config.yaml
input: "log_mel"
win_length: 400
encoder_bias: "all"
encoder_layer_scale_init: 1.0
encoder_expert_mlp_ratio: 1
encoder_patch_size: [16, 8]
text_encoder_layers: 7
text_encoder_inner_norm: false
momentum: 0.95
epochs: 13.8
warmup_steps: 80
Rows from block 3 of the audio encoder of a small contrastive audio-text model, named by matrix and row number. Rows with one number within an expert belong to one neuron, the router's apart. Each number is 128 + 24 x the weight over its row's rms, rounded and kept within 0 to 255. All counts start at 0. After the name is the row's rms in percent of the matrix's.
Before each expert's rows are labels from the 100 clips, of 14976, where the router gives the expert most weight on average: "peak on" is the class under the peak. Only what is clearly more common there than usual is listed. The data: synthesized solo parts of chorales (CocoChorales). In brackets: how many of the 100, against the usual share in percent.
# router: router (encoder.blocks.3.mlp.router.weight, 4x192, trained with AdamW), inputs 128-191
# up: expert up (encoder.blocks.3.mlp.up, 4x192x192), inputs 128-191
# down: expert down (encoder.blocks.3.mlp.down, 4x192x192, transposed), outputs 128-191

# expert 0
peak on: D#3 (42 vs 0.7); D3 (27 vs 0.7)
router.0 089 [157 148 142 160 163 150 111 152 136  99 125 112 115 109 118 143 117 116 138 111 125  96 116 142 143 140 132 102 132 135 162 166 143 124 161 101 149 165 168 111 124 133 119 192 114 140 123 157 168 148 131 127 155 147  71 100 172 140  90 115 135  99 119 151]
up.0 099 [173 136 114 169 124 129 103 137 142 161 114 123 132 162 140 100 131 130 168 121 146 134 145 159 161 143 127 115  87 122 189 171 138 140 104 113 136 154 144 127 114 179 128 156 125 166  98 125 152 125 133 150 104 140  90 110 110 186 140 149  93 134 124 163]
down.0 095 [157 148 156 129 152 129 107 121 170 103 177 135 103 143 170 138 125 161 100 155 121 103 139  95 119 146 155 152 109 141 122  93  93 129 134  89 106  86 104 117 143 128 133 121 115 115 168 136 128 114 123 114 124 155 142 134 140 134 137 172 123 148 144 119]
up.1 101 [117 154 172 135 118 107 114 160 110 102 140 134 134  89 144 136 183 150 164 143 137 105 150 133 134 126 116 111 133 130  62 127 148 122 141  95 141 144 125 113  85 100 100 113 136 137 131 180 147 113 150 112 130 132 107  72 151 142 156 192 171 131  79 131]
down.1 094 [132 144 101 150 131  91 124 167 169  76 122 122 108 146 107 143 125 134 104  80 109 108 114 125 116 128 137 148 114 147 183 114 114 130 133  99 157  98 122 151 121 112 129  94 101 149 109 125 124 147 155 138 150 147 180 118  93 102 118  93 132 105 152 146]
up.2 110 [128 143  91  38 127 136 140 118 119 165 154  92 147 107 132 174 118  96  91 110 104 146 147  83 143  71 165 139 138 132  93 109 120 148  90 109 137 154 120 124  92 158 159 154 133 134  96 120 135 154 105  94 139 150 121 144 113 149 100 161 156 132 153 118]
down.2 106 [127 122 147 147 139 145 110 155 136 110 131 122 116 170 131 162 133 168 134  92 139 122 150 122 100 130  84 131 120 166 129 136 120  94 146 117  96 120  81 161 139 126 115 137 126 128 145 126  67 106 146 128 143 107 156  99 119  82 113 124 154  94 129 138]
up.3 101 [130 133 113 127 154 113  79 134 137 107 133  99 136 119 135 161 115 130 139 137 144  87  94 122 129 160 123 119  53 103  98 148 106 116  93 165 121  88 149 135 140 137 115 124 169 140  99 128 104  79 142 161 134 166 157 125 139 127  90  94 154  75 111 161]
down.3 095 [137 104  90  96 127 118 157 126 142  94 133 149 146 179 111 137 155 127 126 119 137 143 148 113 143 170 158 125 129 130 122 159 134 128 152  73 104 124 113 107 110 112 125 180 126 105 142 136 140 130 151 151 131 127 146 134 100 128 123 138 103 153 122 100]
up.4 108 [143 148 136  77 157 142 167 145 166 126 135 138 157 149 119 120 126 130  97 115 141 115 190 153 134 132  83 140 147 159 156 116 113 106 103 111 139 115 157 180 132 130 104 121 103 100 138 154 111 136 107 127 158 138 124 139 143  83 143 152 128 122 126 111]
down.4 097 [ 80 152 140 145 110 106 130 158  82 156 124 136 148 120 158 123 129 106 156 130 115 153  91 108 167 125 106 120 131 143 151 121  92 136 138 133 122 147 124 125 151 111 162 110 140 136  98 114 148 145 121  85 157  69 138 182 179 104  80 105 113 104 103 147]

# expert 1
peak on: B4 (37 vs 3.2); G#5 (27 vs 1.3)
router.1 109 [100 100 103 120  92 118 156 100 132 151 118  89 161 122 149 136 127 107 135 106 146 139 111 136 130 138 121 141 111 132 115 118 131 125 102 121 149 133 134 109 137 137 117 115 162 137 182 152 104 141 119 174 112 135 150 124  96 125 117 123 152 164 130 103]
up.0 095 [123 142 150 107  94 148 151 152 167 144 127 139  89 132  80 141 117 142 104 151 165 134 108 150 149 150  91 144 163 165  80 135 137 104 129 134 139 140 119 120 144 137 142 138 110 125 144  99 178 112 150 179 120 139 108 164 113 133 106 127 127 162 134 110]
down.0 103 [105 118 122  88 101 127 157 143 125 102 142 106 136 126 158  94 158 149  98 145  75 135  85  96 107  76 163 132  92 130 157 126 118 136  84  81 157 161 152 115 123 109 130 129 148 140  90 113  99 168 111 139 141 132 160 103 138 127 125 151  79 139 127 111]
up.1 101 [116 127 113 118 161 147 144 111 135  65 134 156 127 113 138 109 127 119 169  87  95 128 107 153 170 108 100 155 126 111  95 126 124 141  98 121 119 145 134  98  94 130 117 153 145 166 147 128 107  79 115 101 150 145 149 145 140 183 145 140 134 114 145 115]
down.1 089 [120 134 128 135 146 131 119 114  93 139 155 138 125  86  80 154 146 176 144 110 131 127 135  85 160 108  93 102  71 116 126 109 102 142 137 152 142 122  93 156 134 152 128 106 107 149  98 136 125 129 135 149 121  79 149 115 115 142 156 122 156 133 102 134]
up.2 100 [135 150 117 137 164 151 118 118 116 144 138 151 125 142  88 121 134 102 104 118 158 147 128  99 110 125  84 157 139 106 110 157 130 149 160 125 116 141 139 154 103 132 116 144 127 124  95 108 122  92 107 121 152  89 186 133 117 114 138 125 141  98 113 136]
down.2 109 [173 125  90 138 127 105 115 113  99 109 151 142 132 125 166 156  88 101  93 161 147 141 108 121  98 143 144 123 157 136 128 112 107 130 131 129  98 129  91 164 148 105  85 117 107 125 156 114 134 182 136 129 113 137 141 146 167 108 133 154 114 135 101 156]
up.3 109 [147 136 124 142 135 100 121 127 108 144 141 104 156  83 152 144 143 132  75 124 136 163 152 115 133  88 141 139 106 135 122 129 168 152 115 138 128 147 131 154  93 120 113 115 118 127 118  78  84 136 179 105  85 111  82 122 106 129 132 134 128  78 116 110]
down.3 105 [120 169 144 126  90 143 131 149 108 137 142 154  97 104 112  88 125 104 126 108 152 111 189 152 141 129 119 137 125 126 119 130  93 135 124 114 140  97 116 125 117 148 123 119 135 159 106 146 120 145 121 136 121 126 159 109 118 128 143 138 145 138 184 134]
up.4 090 [122 200 127 108 136 134 105  99 127 106 172  96 127 115 121 118 117  73 143  75 105 116 136 149 153 146 138 133 106 129 121 110 117 152 161 150  88  79 131 159 153 112 145 111  87 147 116  92 143 150 129 105 119 129  67  99 108 172  99 140 144 118 152 179]
down.4 091 [138 115 120 119  95 151 116 109 153 177 155 113 137  80 127 151 153  74 121 139 114 153 121  93 118 127 124 106 116 171 108 149 112  92 142 104 106 141 148  90 165 104 128 128 102 107 168 128  91 119 125 134 142 128 157 156 169 106 135 137 120 165 118 125]

# expert 2
peak on: G3 (29 vs 1.5); G#3 (25 vs 2)
router.2 089 [143 167 110 120 105 156 130 129 136  68 119 165 144 157 127 121  66 150 136 153 126  99 125  98 159 122 147 134 109 127  81 108  95  99 154 217 131  98 112 137 132 107 151 161  91  96 164 121 153 111 125 118 116  95 137 127 145 115 143 116  90 133 138 135]
up.0 104 [ 98 155 108 121 113 123 134 141 127 146 122 117 120 130 204  77 110  74 165 108 111 139 126  98 149 151 130 140 141 111 131 110 151 137 140 153 144 162 121 165 145 135 113  95 133  98 145 147 147 108 125 122 141 167 108  78 159 127 139 130 145 144 113 112]
down.0 125 [132 145 135 152 141 176 105 108 124 156 143 140 128 120 107 105  97 143 124 113 124 101 155 110 167 143 136 102 130  79 120  88  94 130 154 154 142 116 120 130 142 111 119 122 160 157 177  74 139 130 117 131 112 117  71  96 135 158 182 136 129 161 115 128]
up.1 109 [100 134 161 105 113 172 109 102 112 172 141 121 143 135 110 109 160 146 160 120 149 141 109 124 124 119 172 147 112 111 176 137 147 123 108 121 149 193 140 135 119 158  97 149 154 161 133 121 115 117 110 137 106  93 116 154 145 127 152 140 152 155  66 167]
down.1 107 [125 118 127 111  99 170 140 108  92 158 122 107 144 101 119 105 151  90 129 133 147 111 148  77 137 182 151 129  80 165 149 143  94 130 133 176 118 101 158 162 152  91  76 168 140 121 127 166 141 133 141 135 135 151 149 120 132 121 125 103 125 102 129 157]
up.2 090 [111 124 174 119 122 171  84 135 127 150 126 104  97 141 128 142 110 109 143 113 116 126 120 116 135  73 123 124 127 137 155 163  93 154 126 118 157 184 133 146 125 137  68 136 107 149 134  77  80 129 143 132 138  98  94 156 159 100 142 135 144 136 122 155]
down.2 112 [123 113 138  97 145 118 143 104  92 115 118  99  93 157 158 158 144 136 142 128 121 118 153 102 102 162  94 172 131 152 155  65 159 121 138 177 149 146 160 116 108 110 121 155 148 129 100 151 122 131 117 153 100 123 130  61 135 110  79 119 128 118 115 181]
up.3 095 [ 75 159 157  78 139 102  86 123 163 154 116 110 122 145 105 140 157 135 150 134 107  93 128 138 174 109 108  97 135  77 110 153  83  96 107 120 166 109 115 162 128 122 131 157 143 143 128 117 106 146 143 120 125 114 168 108 113 133 176 122 112 118 121 120]
down.3 068 [ 96 102  99 136 133 131 158 160 118 129 115 117 143 133 174 159 135 133 159 171 119 118 139 153 121 149 110 136 165 100 175 153 130 105 102 176 142 116 123 112 140 106 112 120  95 142 150 133 106 139 137 171 109 125 125 117  63 114 115 155 131  88 144 116]
up.4 104 [147 171 110 117 112 123 108 157 100 199 144 104 153 196 111  95 153 112 101  89 140 177 135 153 170  88 129 140  97 132 176 120 126 128 142 163 106 107 121  92 167  90 181 118 118 121 109 148  88 115 124 119 137 148 120 125 126 135 109 120 133 121 144  98]
down.4 102 [130 150 169 113  87 132 169 123 123  92 103 149 132  89 156 123 158  71  67 128 136 107 115 123 115 149 147 122 146  95 124 170 110 147 113 117 173 120 128 129 103  87 110 109 166  92 124  85 123 130 105 137 140 132 135 116 119 133 154 144 148 123 121 144]

# expert 3
peak on: D#4 (72 vs 3.5)
router.3 111 [132 106 159 132 112  98 110 140 112 152 133 154 110 122 111 122 153 152  92 142 154 167 152 118 110 130 138 162 137 138 141 130 121 166  97 111  89  97 120 137 146 124 122  94 108 136  60  78 104 120 140  97 128 103 129 142 123 108 137 154 120 112 133 125]
up.0 098 [131 183 111 114 167 133 131 116 126 118 153  98  99 105 140 126  77 135 167 171 108  97 104 137 130 116 143  83  99 141 106 169 181 145 119  92 105 119 103 120 146 159 133 170 122 133 112 105 125 119 115 110 118  94 119 130  78 119 134 128 153 152 116 131]
down.0 093 [148 129 134 142  40 123 119 154 118 147  94 104 133 174 155 135 122  96 115 105 131 141 137 105 137 100 159 137 103 113 101 107  76 115 117 130  98 124 150 124 113 147 114 130 131 119 136 129 113 162 126 144 170 153  81 158 151 158  79 112 179 169 108 118]
up.1 100 [133 115 153 101 104 119  89 113 116 105 159 130 140 123  78 132 168 130 102  99 120 145 118 125 114  93 155 126 171 146 108 101 104 107 163 121 140 136 141 124 172 137 144 128 124 144 149 111 108 147 107 126 111 123 146 105 128 151 159 144 169 128 142 122]
down.1 087 [110 134 113 136 168 143  53  98 138 105 171 166 163 115 147 126 118 115 138 131 116 153 160  84  90 113 160 162 119 151 127 111 163  94 119  96 130 127 137 154 129 142 143  89 102 147 159 102 151 156  88 114 159 104 141 153 125 121 106 172 151 158 111 109]
up.2 110 [167 113 135 146 123 119 154 155 105 133  95 151 139  96 138 134 144 146 139  84 155 135 160 132 118  71 145 130 166 132 127 113 161 107 119  89  99 127 104 123 123  98 162 106 149 131  96 117 167 116  95 123 140 108 144  73 110  95 107 145 141 123 157 124]
down.2 107 [101 142 122  68 127 201 130 178 115 138 130 149 126 127 120 141 158 121  81 101 115 148 156 151 161 150  97 119 115 118 116 139 118 163 125 132 123 118 135 101 160 122  93 142 140 128 106 110  84 151 116 150 121 127 113 120 122 143 140 114 156 139 162 135]
up.3 103 [ 90 132 159 129 125  99 124 164  64 100 104 135 123 152 139 135 117 132 119 158 106  97 189  97 130 156 122 136 152 160 132 131 129 143  98 176 105  95  74 126 152 140 152  77 151 126 129 139 155  93  75 111 150 115 118 111 133 100 173 129 130  94 142 112]
down.3 107 [146 101 142 145 120  99  99 150 159 120 116 159  87  99 147 139 111 124 116 103 160 146 116 124  99 137  83 105 158 137 143 138 122 143 124 146 109 102 146 169 137 142 140 109 105 161 142 108 120 122 127 118 133 115 131 146 122 110  96 104 103 140 134 128]
up.4 097 [129  83 123 130 117 100 132 117 163 109 170 155 122 156 132 130 129 161 139 126  95 106 163 154 137 128  88 140 124 123 142  90 136 124 131 100 106 104 120 113 166 137 110 106 126 177 156  96 161 147 124 141 117 140 121  96 145 133 138 107 145  95 125 126]
down.4 094 [160 156 165 111 145  96 130 136 120 156 117 124 158 119  95 156 162 119 131 139 115 131 127  92 108 119 112  76 155 103 131 170 157 110 132 112 182 121 184 117 129 155 133 122 145  98 104 133  88 115 111 101 110 137  75 191 143 113 148 111 143  88 138 144]