From a checkpoint of a small contrastive audio-text model: 13.8 epochs.
Rows from block 2 of the audio encoder, named by matrix and row number. Rows with one number belong to one neuron. Each number is 128 + 32 x the weight over its row's rms, rounded and kept within 0 to 255. All counts start at 0. Numbers have three digits each. After the name is the row's rms in percent of the matrix's.
# fc1: MLP up (encoder.blocks.2.mlp.fc1.weight, 384x192), inputs 0-191
# fc2: MLP down (encoder.blocks.2.mlp.fc2.weight, 192x384, transposed), outputs 0-191
fc1.315 101:130121173153054084150114125067168082193121157164139098114104174143140069162099173128111104147110107101161104107106102128110097182083141179146083182140176104125131095124073107132173138112141064118173175142136094093122141115143181132122125149133136106137029179121092095099152068174155117121126152086101105109179165129172109144120124167190115109153124110100144139106154098141069130134068086112202106118084165169134133173173155151148145117181132115134136105156162131104139123140198114118104125127130091166176136110164147138130112134064187094058176107127082086143120134108091167154
fc2.315 106:129096105167164111133156148104133124185206159138095158144139148107142107125080118131126105101096115121112102133145148123086106134139172120078108170169149107115117115175158132151129101119113189083047104116209189104102142089170146121120146077172096199098104102192049124096110112161144121102124124130174075131124098155100165121127120176154119126166133120087091182141117153122077120130137078150100110180060122128186112152084155114086164149107132089163130129100136086173147134098207117085106185082081095143157148142154174155119099147143141107133089194141161090142140063078144157165
fc1.316 103:141137128115129182158163165115121159105189145102201173113109159139088114120111137131081133105105124151130129167108116092104138064111067109096124050113135201129170118134085128096172085134142121050142141153135106136116181157147113118185121169157165103171133115093174105120134095122144144132127117082186166113133180139133148124126130185127126120156147131159087161123111129095043169104164176140148105138131038153119121130140120112060115110166100070122066083128099114121197094156172139083089125175137131120186109135088193095102171108105134110126079095110166188110124186174104103142
fc2.316 102:181096094105085074108156128151146089129153080136092098090109130083153134176100137122121146164073172116130139157140201191121091163121126069134105122184068153107081101068138106108124188106107164154099058116082144125144100191105085123147129162135090157165146114155128125173102193137135120134136114114181088101135150126147118090147168072110146123131058164121145174123171178108183120099184145099146163144194140155101131193130126119107176148122090066113127144086141075178160120121184112109082171133157163152177102085130095081111123190129099120148096107139085124127132127143081146134
fc1.317 101:079178136089135120149164053100118097135112133082131088112112153115164098130156118181176126128176137166098155186140134172133119136150136097104099101094150135059150159131077165087059108141173131153153083168121146146148166140159122199098134141132062126100186106138133106134144161097090163164130091094171120162140176148141072139155132159142148093122117115075157085128117112171170060163109180108093175074126157158148095124121102129134143137092113161133065101136120147137113083130110133156065108108121125142071175175125138114128128121153090105150137084110051165093206159074191142067
fc2.317 109:146078137148122133143108149120071169100140075152189091121126169102088204131114126125101181131119128162138149080134069140121105083150122136121120141104056112109105131093090109183111080113132105125127173150129104098117126074100139097126180139105168059157109140063141116117122119111167101101160141127120164128119100129120156157096154152163097094074155175161140123120145111132117171093146144209074118127146045178127075146127168127139142125146093133115233137130111151144087110125165169076141106139112157127135117197195102041145124165201133130212124117143142140120088126174115100169
fc1.318 101:105169104154100108096074086152198124142173088102145091147139108078123132131097105121107135096141171123112121171109107163107135060088112144166122153158119074137160132043143144135113091145113050062117113153185112123134105144132165193136096103113134115127118109167143168100124073104172117125125092148157148093074142133074150173080073174164226170072131115134128153166083138151175119118121110151071156144117150104152127146085136194175083149119150096178125167158115123145083112108160146123173155148064154136124173099176117092106110213171160146107143120113123147129129076153145129132
fc2.318 102:133126108112131089193164135097119128174158115120199145161072117148156092130110069116136180153138098178112152129132116106133073160117087165180066165161128095146084148150134139132154075116072080193241125182184075120119143132105099111119151132084168136096098117146110112159138133094106150097191087072133181130124142108064106101146130081077130138126171146165164088133128067109097113104122130128185146184150104140127152116139165131154118062136116101083122160164140133172127118152175127128060088141113125173152104107110127122099115164129101048145106117139133126112179139095173143183
fc1.319 093:161108097126138133138158119168092111157148161203156075127164084126076109071110152101130126105145121099132189164088068125084130126091207168088125141112171155168123144138090151099134148142135132119145163124115158089134121141155067115154158097046126114133184194165108181140108091155113146123138116150063163081133119103111143122131125158115120170113172102148065117055115191171115131158150163051109135157106109144148122105130121158157091110089114142083123178102116079145092082133065120185084139136135127168121142172130080162122163132121148142099162103137073085095189087149182189114
fc2.319 104:106126097121159120110151160086096143148120158112117174161196149162134141175109145089129164097126123122093166097084175186132114137137155084083067081137192102170147203138071138150103120159104152139080158081089071169108106100154175080102159174125069121115123131198168116100074154133105132096144129170140142147154142181106096143155104119166122150144114127122150098150114106061099098105048140122114101139099162166073087161149124180126126185152105133186182150150118094144131142065103129156105100099133131098148109163058184170102105096105144084168126134191121131096123101156119078148
fc1.320 106:141148074122112111126128107077113147114144129111167125158077114077176120151090127159174127186128110083144181128158128149120100159157161090129146117135176164141116056158118183194178125152130136092087090139085163123152144166197057150116130123131114113150097160122167110150150102120163179162133130159104141144138187146117130181089117162111160095068114157102131134108065138135089126077121168077209111138182091158141101153136152140077075103083107115165115119087103076144098116131141129085123093134119100139118047157132042140119111139225161122111064144114124114137113179102113159164
fc2.320 107:127178114119146132136082180081137099140122212111082114073131130135103090088108149175099112119145102127124136110138134124119153156138100138073138112186152102112095106182117092103149108119183109152131106172153128067144184130132171097155119109158175152160083105157161137111080110118061115146133157135128102104075081129169127139164100097168114090131112169137142124129128103122143154124126153089093147152044109120092122147123130058108189136127149142232108062137167167156209146115163098113190101125112192136175157143105071128186115141101123076147163155095110140163106056102101129177
fc1.321 097:103156095084147107098149119138125097129102123111139130103143066182144114070147112115124084166161146130104141149149098138184138088127078058160158136095143164125089066157139044085204137166210125163149095127133128142100106149128081111159113136138173136122107072164177148111101144120164152091121100094187155177120113086172102122168074153148096140106093205070137156134153143156129088203138162069140103151150069132097108161125090130096109094170121105109135104178144065165138109118120182194139148120161127113174139088079085141154138102105128171135115134109130173131102166121093172108
fc2.321 102:084116185127115075104156191175183130142111162131185167152069164158104140108077153096105134065146130059122149125147130080075111150159112159141175082122153179137112087163133100139080153122140137115077089196155121152085163108110127098150091103124105150118144169136151139113209147125136096099116114107150075104141140078136113154137171102092132113158187104144146135196132150105116151127095081121101144144099147113145133132128139087155185154167162134156096121045162138185094075157186167062098079189102150050123088083143148142138137130097116107157096128099115165095163112137142101110
fc1.322 100:178130121123150129120109120132167186112156112116131146163172128119091088180080156148151148171148103097054121120151159171136122095161095153128210093127150104118120058109080172138107153113112109052144117136155162142154118167122144192180152109095124070140163148154138117152085153114068112159129088148122107168140099109169122086106153116141179154148094100102063137066120125150098111119102092094162170148082124068139108036140133086184153102104156133153174191151108175105137101152131126094183143114094123135130148094170146101139142156095144090172135129095151100130167113035140164061
fc2.322 090:134136095136126148058152029162080115101146158097127129124118104195144117126121088155127097120179094172183128154169115135170118139115120078082130148109122099180094186104123096183154063110133123122116150101128152143134091135125078118077173115159119110100124108121122115107114144119182126103108145187099113113106115199110158147148088165177080101142185136158187075141093154174189110121102115132077142157126128146101224135136183094100125118214195130125127097139089101160153155141092119115123159151131128143101119121101148112157143118123112130096144100115147032097136101166191072171
fc1.323 105:149067146149105098187103176133079104069101142133149101129157163142082098132126118164117151097166121075105153105093175074169116136122094135162160179164156180103100134081146145091155154139076112126119111182121134157124140160112163143130130139133168159089076089109075174031140125141152129129029107130073070207110124137151114141115135120124129130184130147121180112167121153149067093097136111099104113161111140144050104136117222151130156093144110123066148127145126142099115136109154199169158149112079149191124090130098186072121146127170115139107128117126132138112100160148128176127
fc2.323 105:113094103199103156154131140157173105071153151114174127117077196117157100072113139125120106132144134131159131187117103164151121123119201120121139129131115168137116160136105142131147130165078063121134179123157171118077105204167082139117119142158066092123146173143170148162128112097083178108085150143148059127150103092101164147112104142184133146195077154129123130092140187120060191144157119186171119158103179118079096129133134171141131096098109130076062122155091150101168113106139112145140158098101127096094145096158049129101102113148123110115130146129124157037109127088091170089
fc1.324 101:120088180104106113140145162161109167097134151135147099155119066156087151136122162157176092129120134192110122090191149110119133158118139118165142124070145129085137108128111105127169175146077101135126099125134123068106113182105124140172161182119106120178162163055103144123095126115114137128213104091147158087114163080072103065141151160057174087158122109115128081133076083169113124133112160127118130133175183133176119181123204140091136132060106221130170141160188160070068148131094132116136141103116120120102095139106106097096094100141140138138116160091093119177124092151161087158
fc2.324 104:117126124118167132147140131080170115163097085133162109116129099130101130097121136075155105203143120142138142168105117160100166186174099128162107177158169144106155098153145214069128090109122173120140137077166100184139125047154140130120135173086087166132092091096116052099072072097133129186163139072119122134107068158103113081132114132135187140128230171090146091051139130131122094118131138130066151108168166145127140176170096127199080133165111153105125079128101086153106117176130137130131162120084171138099128126136151169140107117116095098126132163176139123117142144112094095166
fc1.325 095:141104072129147115144165138107178122176120162160158115101198098128099118093098064095164129160128156104114154126155152125055204123100135156121139109153098096148129154108087200137099167138086141111044173169144128146178104083103130140137114116125158086151137170166111085162125155160151181076189141116135118157096093167121181159164138166149098168108070122099091147121140151147110109106108141140161165129120119135150162151096126095120137125157102062113122169156096109199135075122107049108131104103070134127067065133099218139106163175170132129105094098100134118102080149098171133147
fc2.325 095:184117051158163102128104113183143131113133138145148111141083133129068144091099172189092097101151120073071088194116133146097114073185110088105117144149088050182120158101089177173149134090172133112147149096087131111142089099092103157093141178103117174039137139153173125158193167070199164156138162116099157161107162159116088153159086133101146136115155121162118175114122096092094085098103141136195137115151086119094089087135084135114164130101099153122133092132097112138158113125142148121117151177131133093147105125115140192121158200134141122171153117126135120127137157062155148105
fc1.326 095:064132146126118159112175130155100179115134179058110104134127095124113109131099183174139101113141121110165113095108115165104096138083127126115145112120128153167076153109079141146140186161138121161130140087122084118157094171190149128179151124103136090134129084139094094085109164128168122171139139143122164138061106157096115171120122071175112138151144150081125161094156161071161120127127096140179108117134111165115082096175106134102124150179141077080068118174110159101087133087124167065206159184177143154168099177118127116171106198067054132081132145128116163141130150102109146042
fc2.326 097:112135178128144181159119115187060125119189127137110097152080105139036140102172133091164111162136173134134127137097093174104146118183139112138143083137135134150108145158151109157177107102202115129088132133157096113172130092095101117104158102123119127134134066088154164161210094162096142059139081148095111149173159152125133141136152228082156135174174104125173111144113143081136119130128160169125114133170076132118127139075164133183142103094076160137134111114201101163180140092119153149094063123119096122084120124137093084122160107087095150084147119068071160120118111078111145128
fc1.327 095:148140144125081061087104153116077128174145101093096126138147140111107119145140105099151110142099121166105201163137132113135145159143117146085104151139171086079156101127162114130094125166041118094092162149117142102105192120117124117176111168116155085194160154064163134124149083094181153119136103130124192162143105128081134138156144087179134116101140157108115145143175116123052111110091132110107151146141140131183169091203071132147094098147098166068100073060121104176121107124057160075174150130119153104138114157170126144088203065152116119079139145133145166149184125113180137115
fc2.327 109:157091161203198131071150183177122079157136101138177161129144133168151116110122101134090132124166148073153121133161124084102137155190117150152185099119195097104106092120092095136149085116135199100127088128112135143112082132170130124108161159159085153134152190160138123166109164108168110124119114131118120157156110110144139178146106130193142095063094145142100066150041164210120129125108159201072137141089156099106085133076172072128109088145104133102188122098092149133124099092117076110105115113127159128187113101090159192154082140104098126131123114096126108128146118139078107106
fc1.328 102:125133118112119139152122084106191138073123125178130149215162155109157125152102124074133068151187106111169121135156110109107081045115143059157094167109142053111203141183152113126129164142125130117121128132117169144156137140152162186120153154109112120144103098119134123122127095111108170213176087153106114133134131132115148076094124124170122192142136167165074116198112136106120124143117115123122128132119081058157178148145090158115123115121134101128163162106112136141113153170110058086171118125182133127109114089178095096070160170128108126092070156126115155169143152044072129062
fc2.328 082:182158144087150090145180169134165126192165129070131077123115082129162124185120062135166121127017170191130075123127122141180102100160132167098102202122117130149120163182095096135119143150141128160076113110131128123142137181044128132128157148099118100130086212165073125160121144088135115114127080101148179128121092104149104135099162072139180132111114099189151199108156139097131066122100101115096146152118122089177109106135149173141134111129101112147143131087191082094130135096151078135059136183091084146097128150137146129123126143105122140150112114155171110169100112121141132159
fc1.329 101:057145119159133152179166129144140160122158115130152102147115060123160088158107081145128132201175216139090160150153122106117138130162185135108130110159087129032135099140156154103130088093115167128099042158189193068113123135092121119154172120092180111133112128098084138057148083104122115145130155118163103121043129099105114120148134105125104130158094108112096149164111193160110118116078154201149128111117175159130152155104108105161163102103160134115136109164071162134118091157114105163138147080178150144119146090116116106121116116109196140088163135056089116180131167139102122152
fc2.329 101:116173111131097085161185151061096151169124143097164113111140154162167123110151111146166127118101134150097091081111042149154136094103125105100119120161178055115094052107113151145160167134073113070163187137138102105183150124171174154084101141131131118109113178055137116095100105114155147135066133137152170110095122103152097125158159095162151106152162145136099175077122107073127119122167147151154161075160149161128110109162149080130109076129092147140119203059172173111172167158086104111143092161142190162078135158135138172112166135104118135107149112109138132094157143081175069114
fc1.330 109:121151105094150148114121143146115137113103171082111071045128209110132116134139080138175118157099112175118158119200163089097133079165130110134109189114208076100117145100110159182127154155061143182122092123125083143080164119141101151125150165171092088109135171134135151164145176089080140163182126076111133095140148137122103118153188103061128133089187061153127124141057159111113119077134111120150103107159141171149138079158165105106124108125148113129134102173097067155185135119122125125110114082162085154129154135139175155132176122163090085125075180107187136158097110117125097129
fc2.330 127:083110050077126079124088129142199135090159065128120123142128135106140117115153144163117111090120093145128207112160114137130127146131179152146117132147174189148134110057131182130082145076097109125143107086143112121123158135092123116120067229124155166088050110126149186080130172110159103135171096084142138121142148109182148106147132161156176119107126117133158109088053174100127141146138067078096111079143143155075112167132087137134116067091105183133150168121122119091143151145133158131156141096156176202094149154102163148095157114116119170186138165107111113141090100097172126161
fc1.331 096:110117136062106112084129096134179122105160111137103082105089124080131121149147059122177144135157067160152133111132143206146155187149160114065116100147154144091121085139111152185158150107121139116151078143088145057147127087181153170145124111140134113194111195116097073139119105139109119152153143153075161104153186101052082207123132200156113143169118124136094106194146136135149101119143172133103124091108095111099152119151147117067110114121182176116106112071133157083143115127130091099092162099146093088074109105086141126102136132133185178129140144150184147163107144128161198125
fc2.331 112:119147109122091119147163117124152014167127126158110127061137120129101192144107149168128099125151123099088157094126079127152129187120099125154126140142136145202177127151126130148119170050069111079128083106157153138110164153139072144124161105117149137140087111147125107112149104104137092157116154124136181165116209116076154141128139135097082101166122082097184110111126050139138099112143109112129119080124153160153124200150051194136119108137135095159145162152117144152118102185089179096082064098116192170161166108161088086124155148123113077164139086132122182164163125131105083141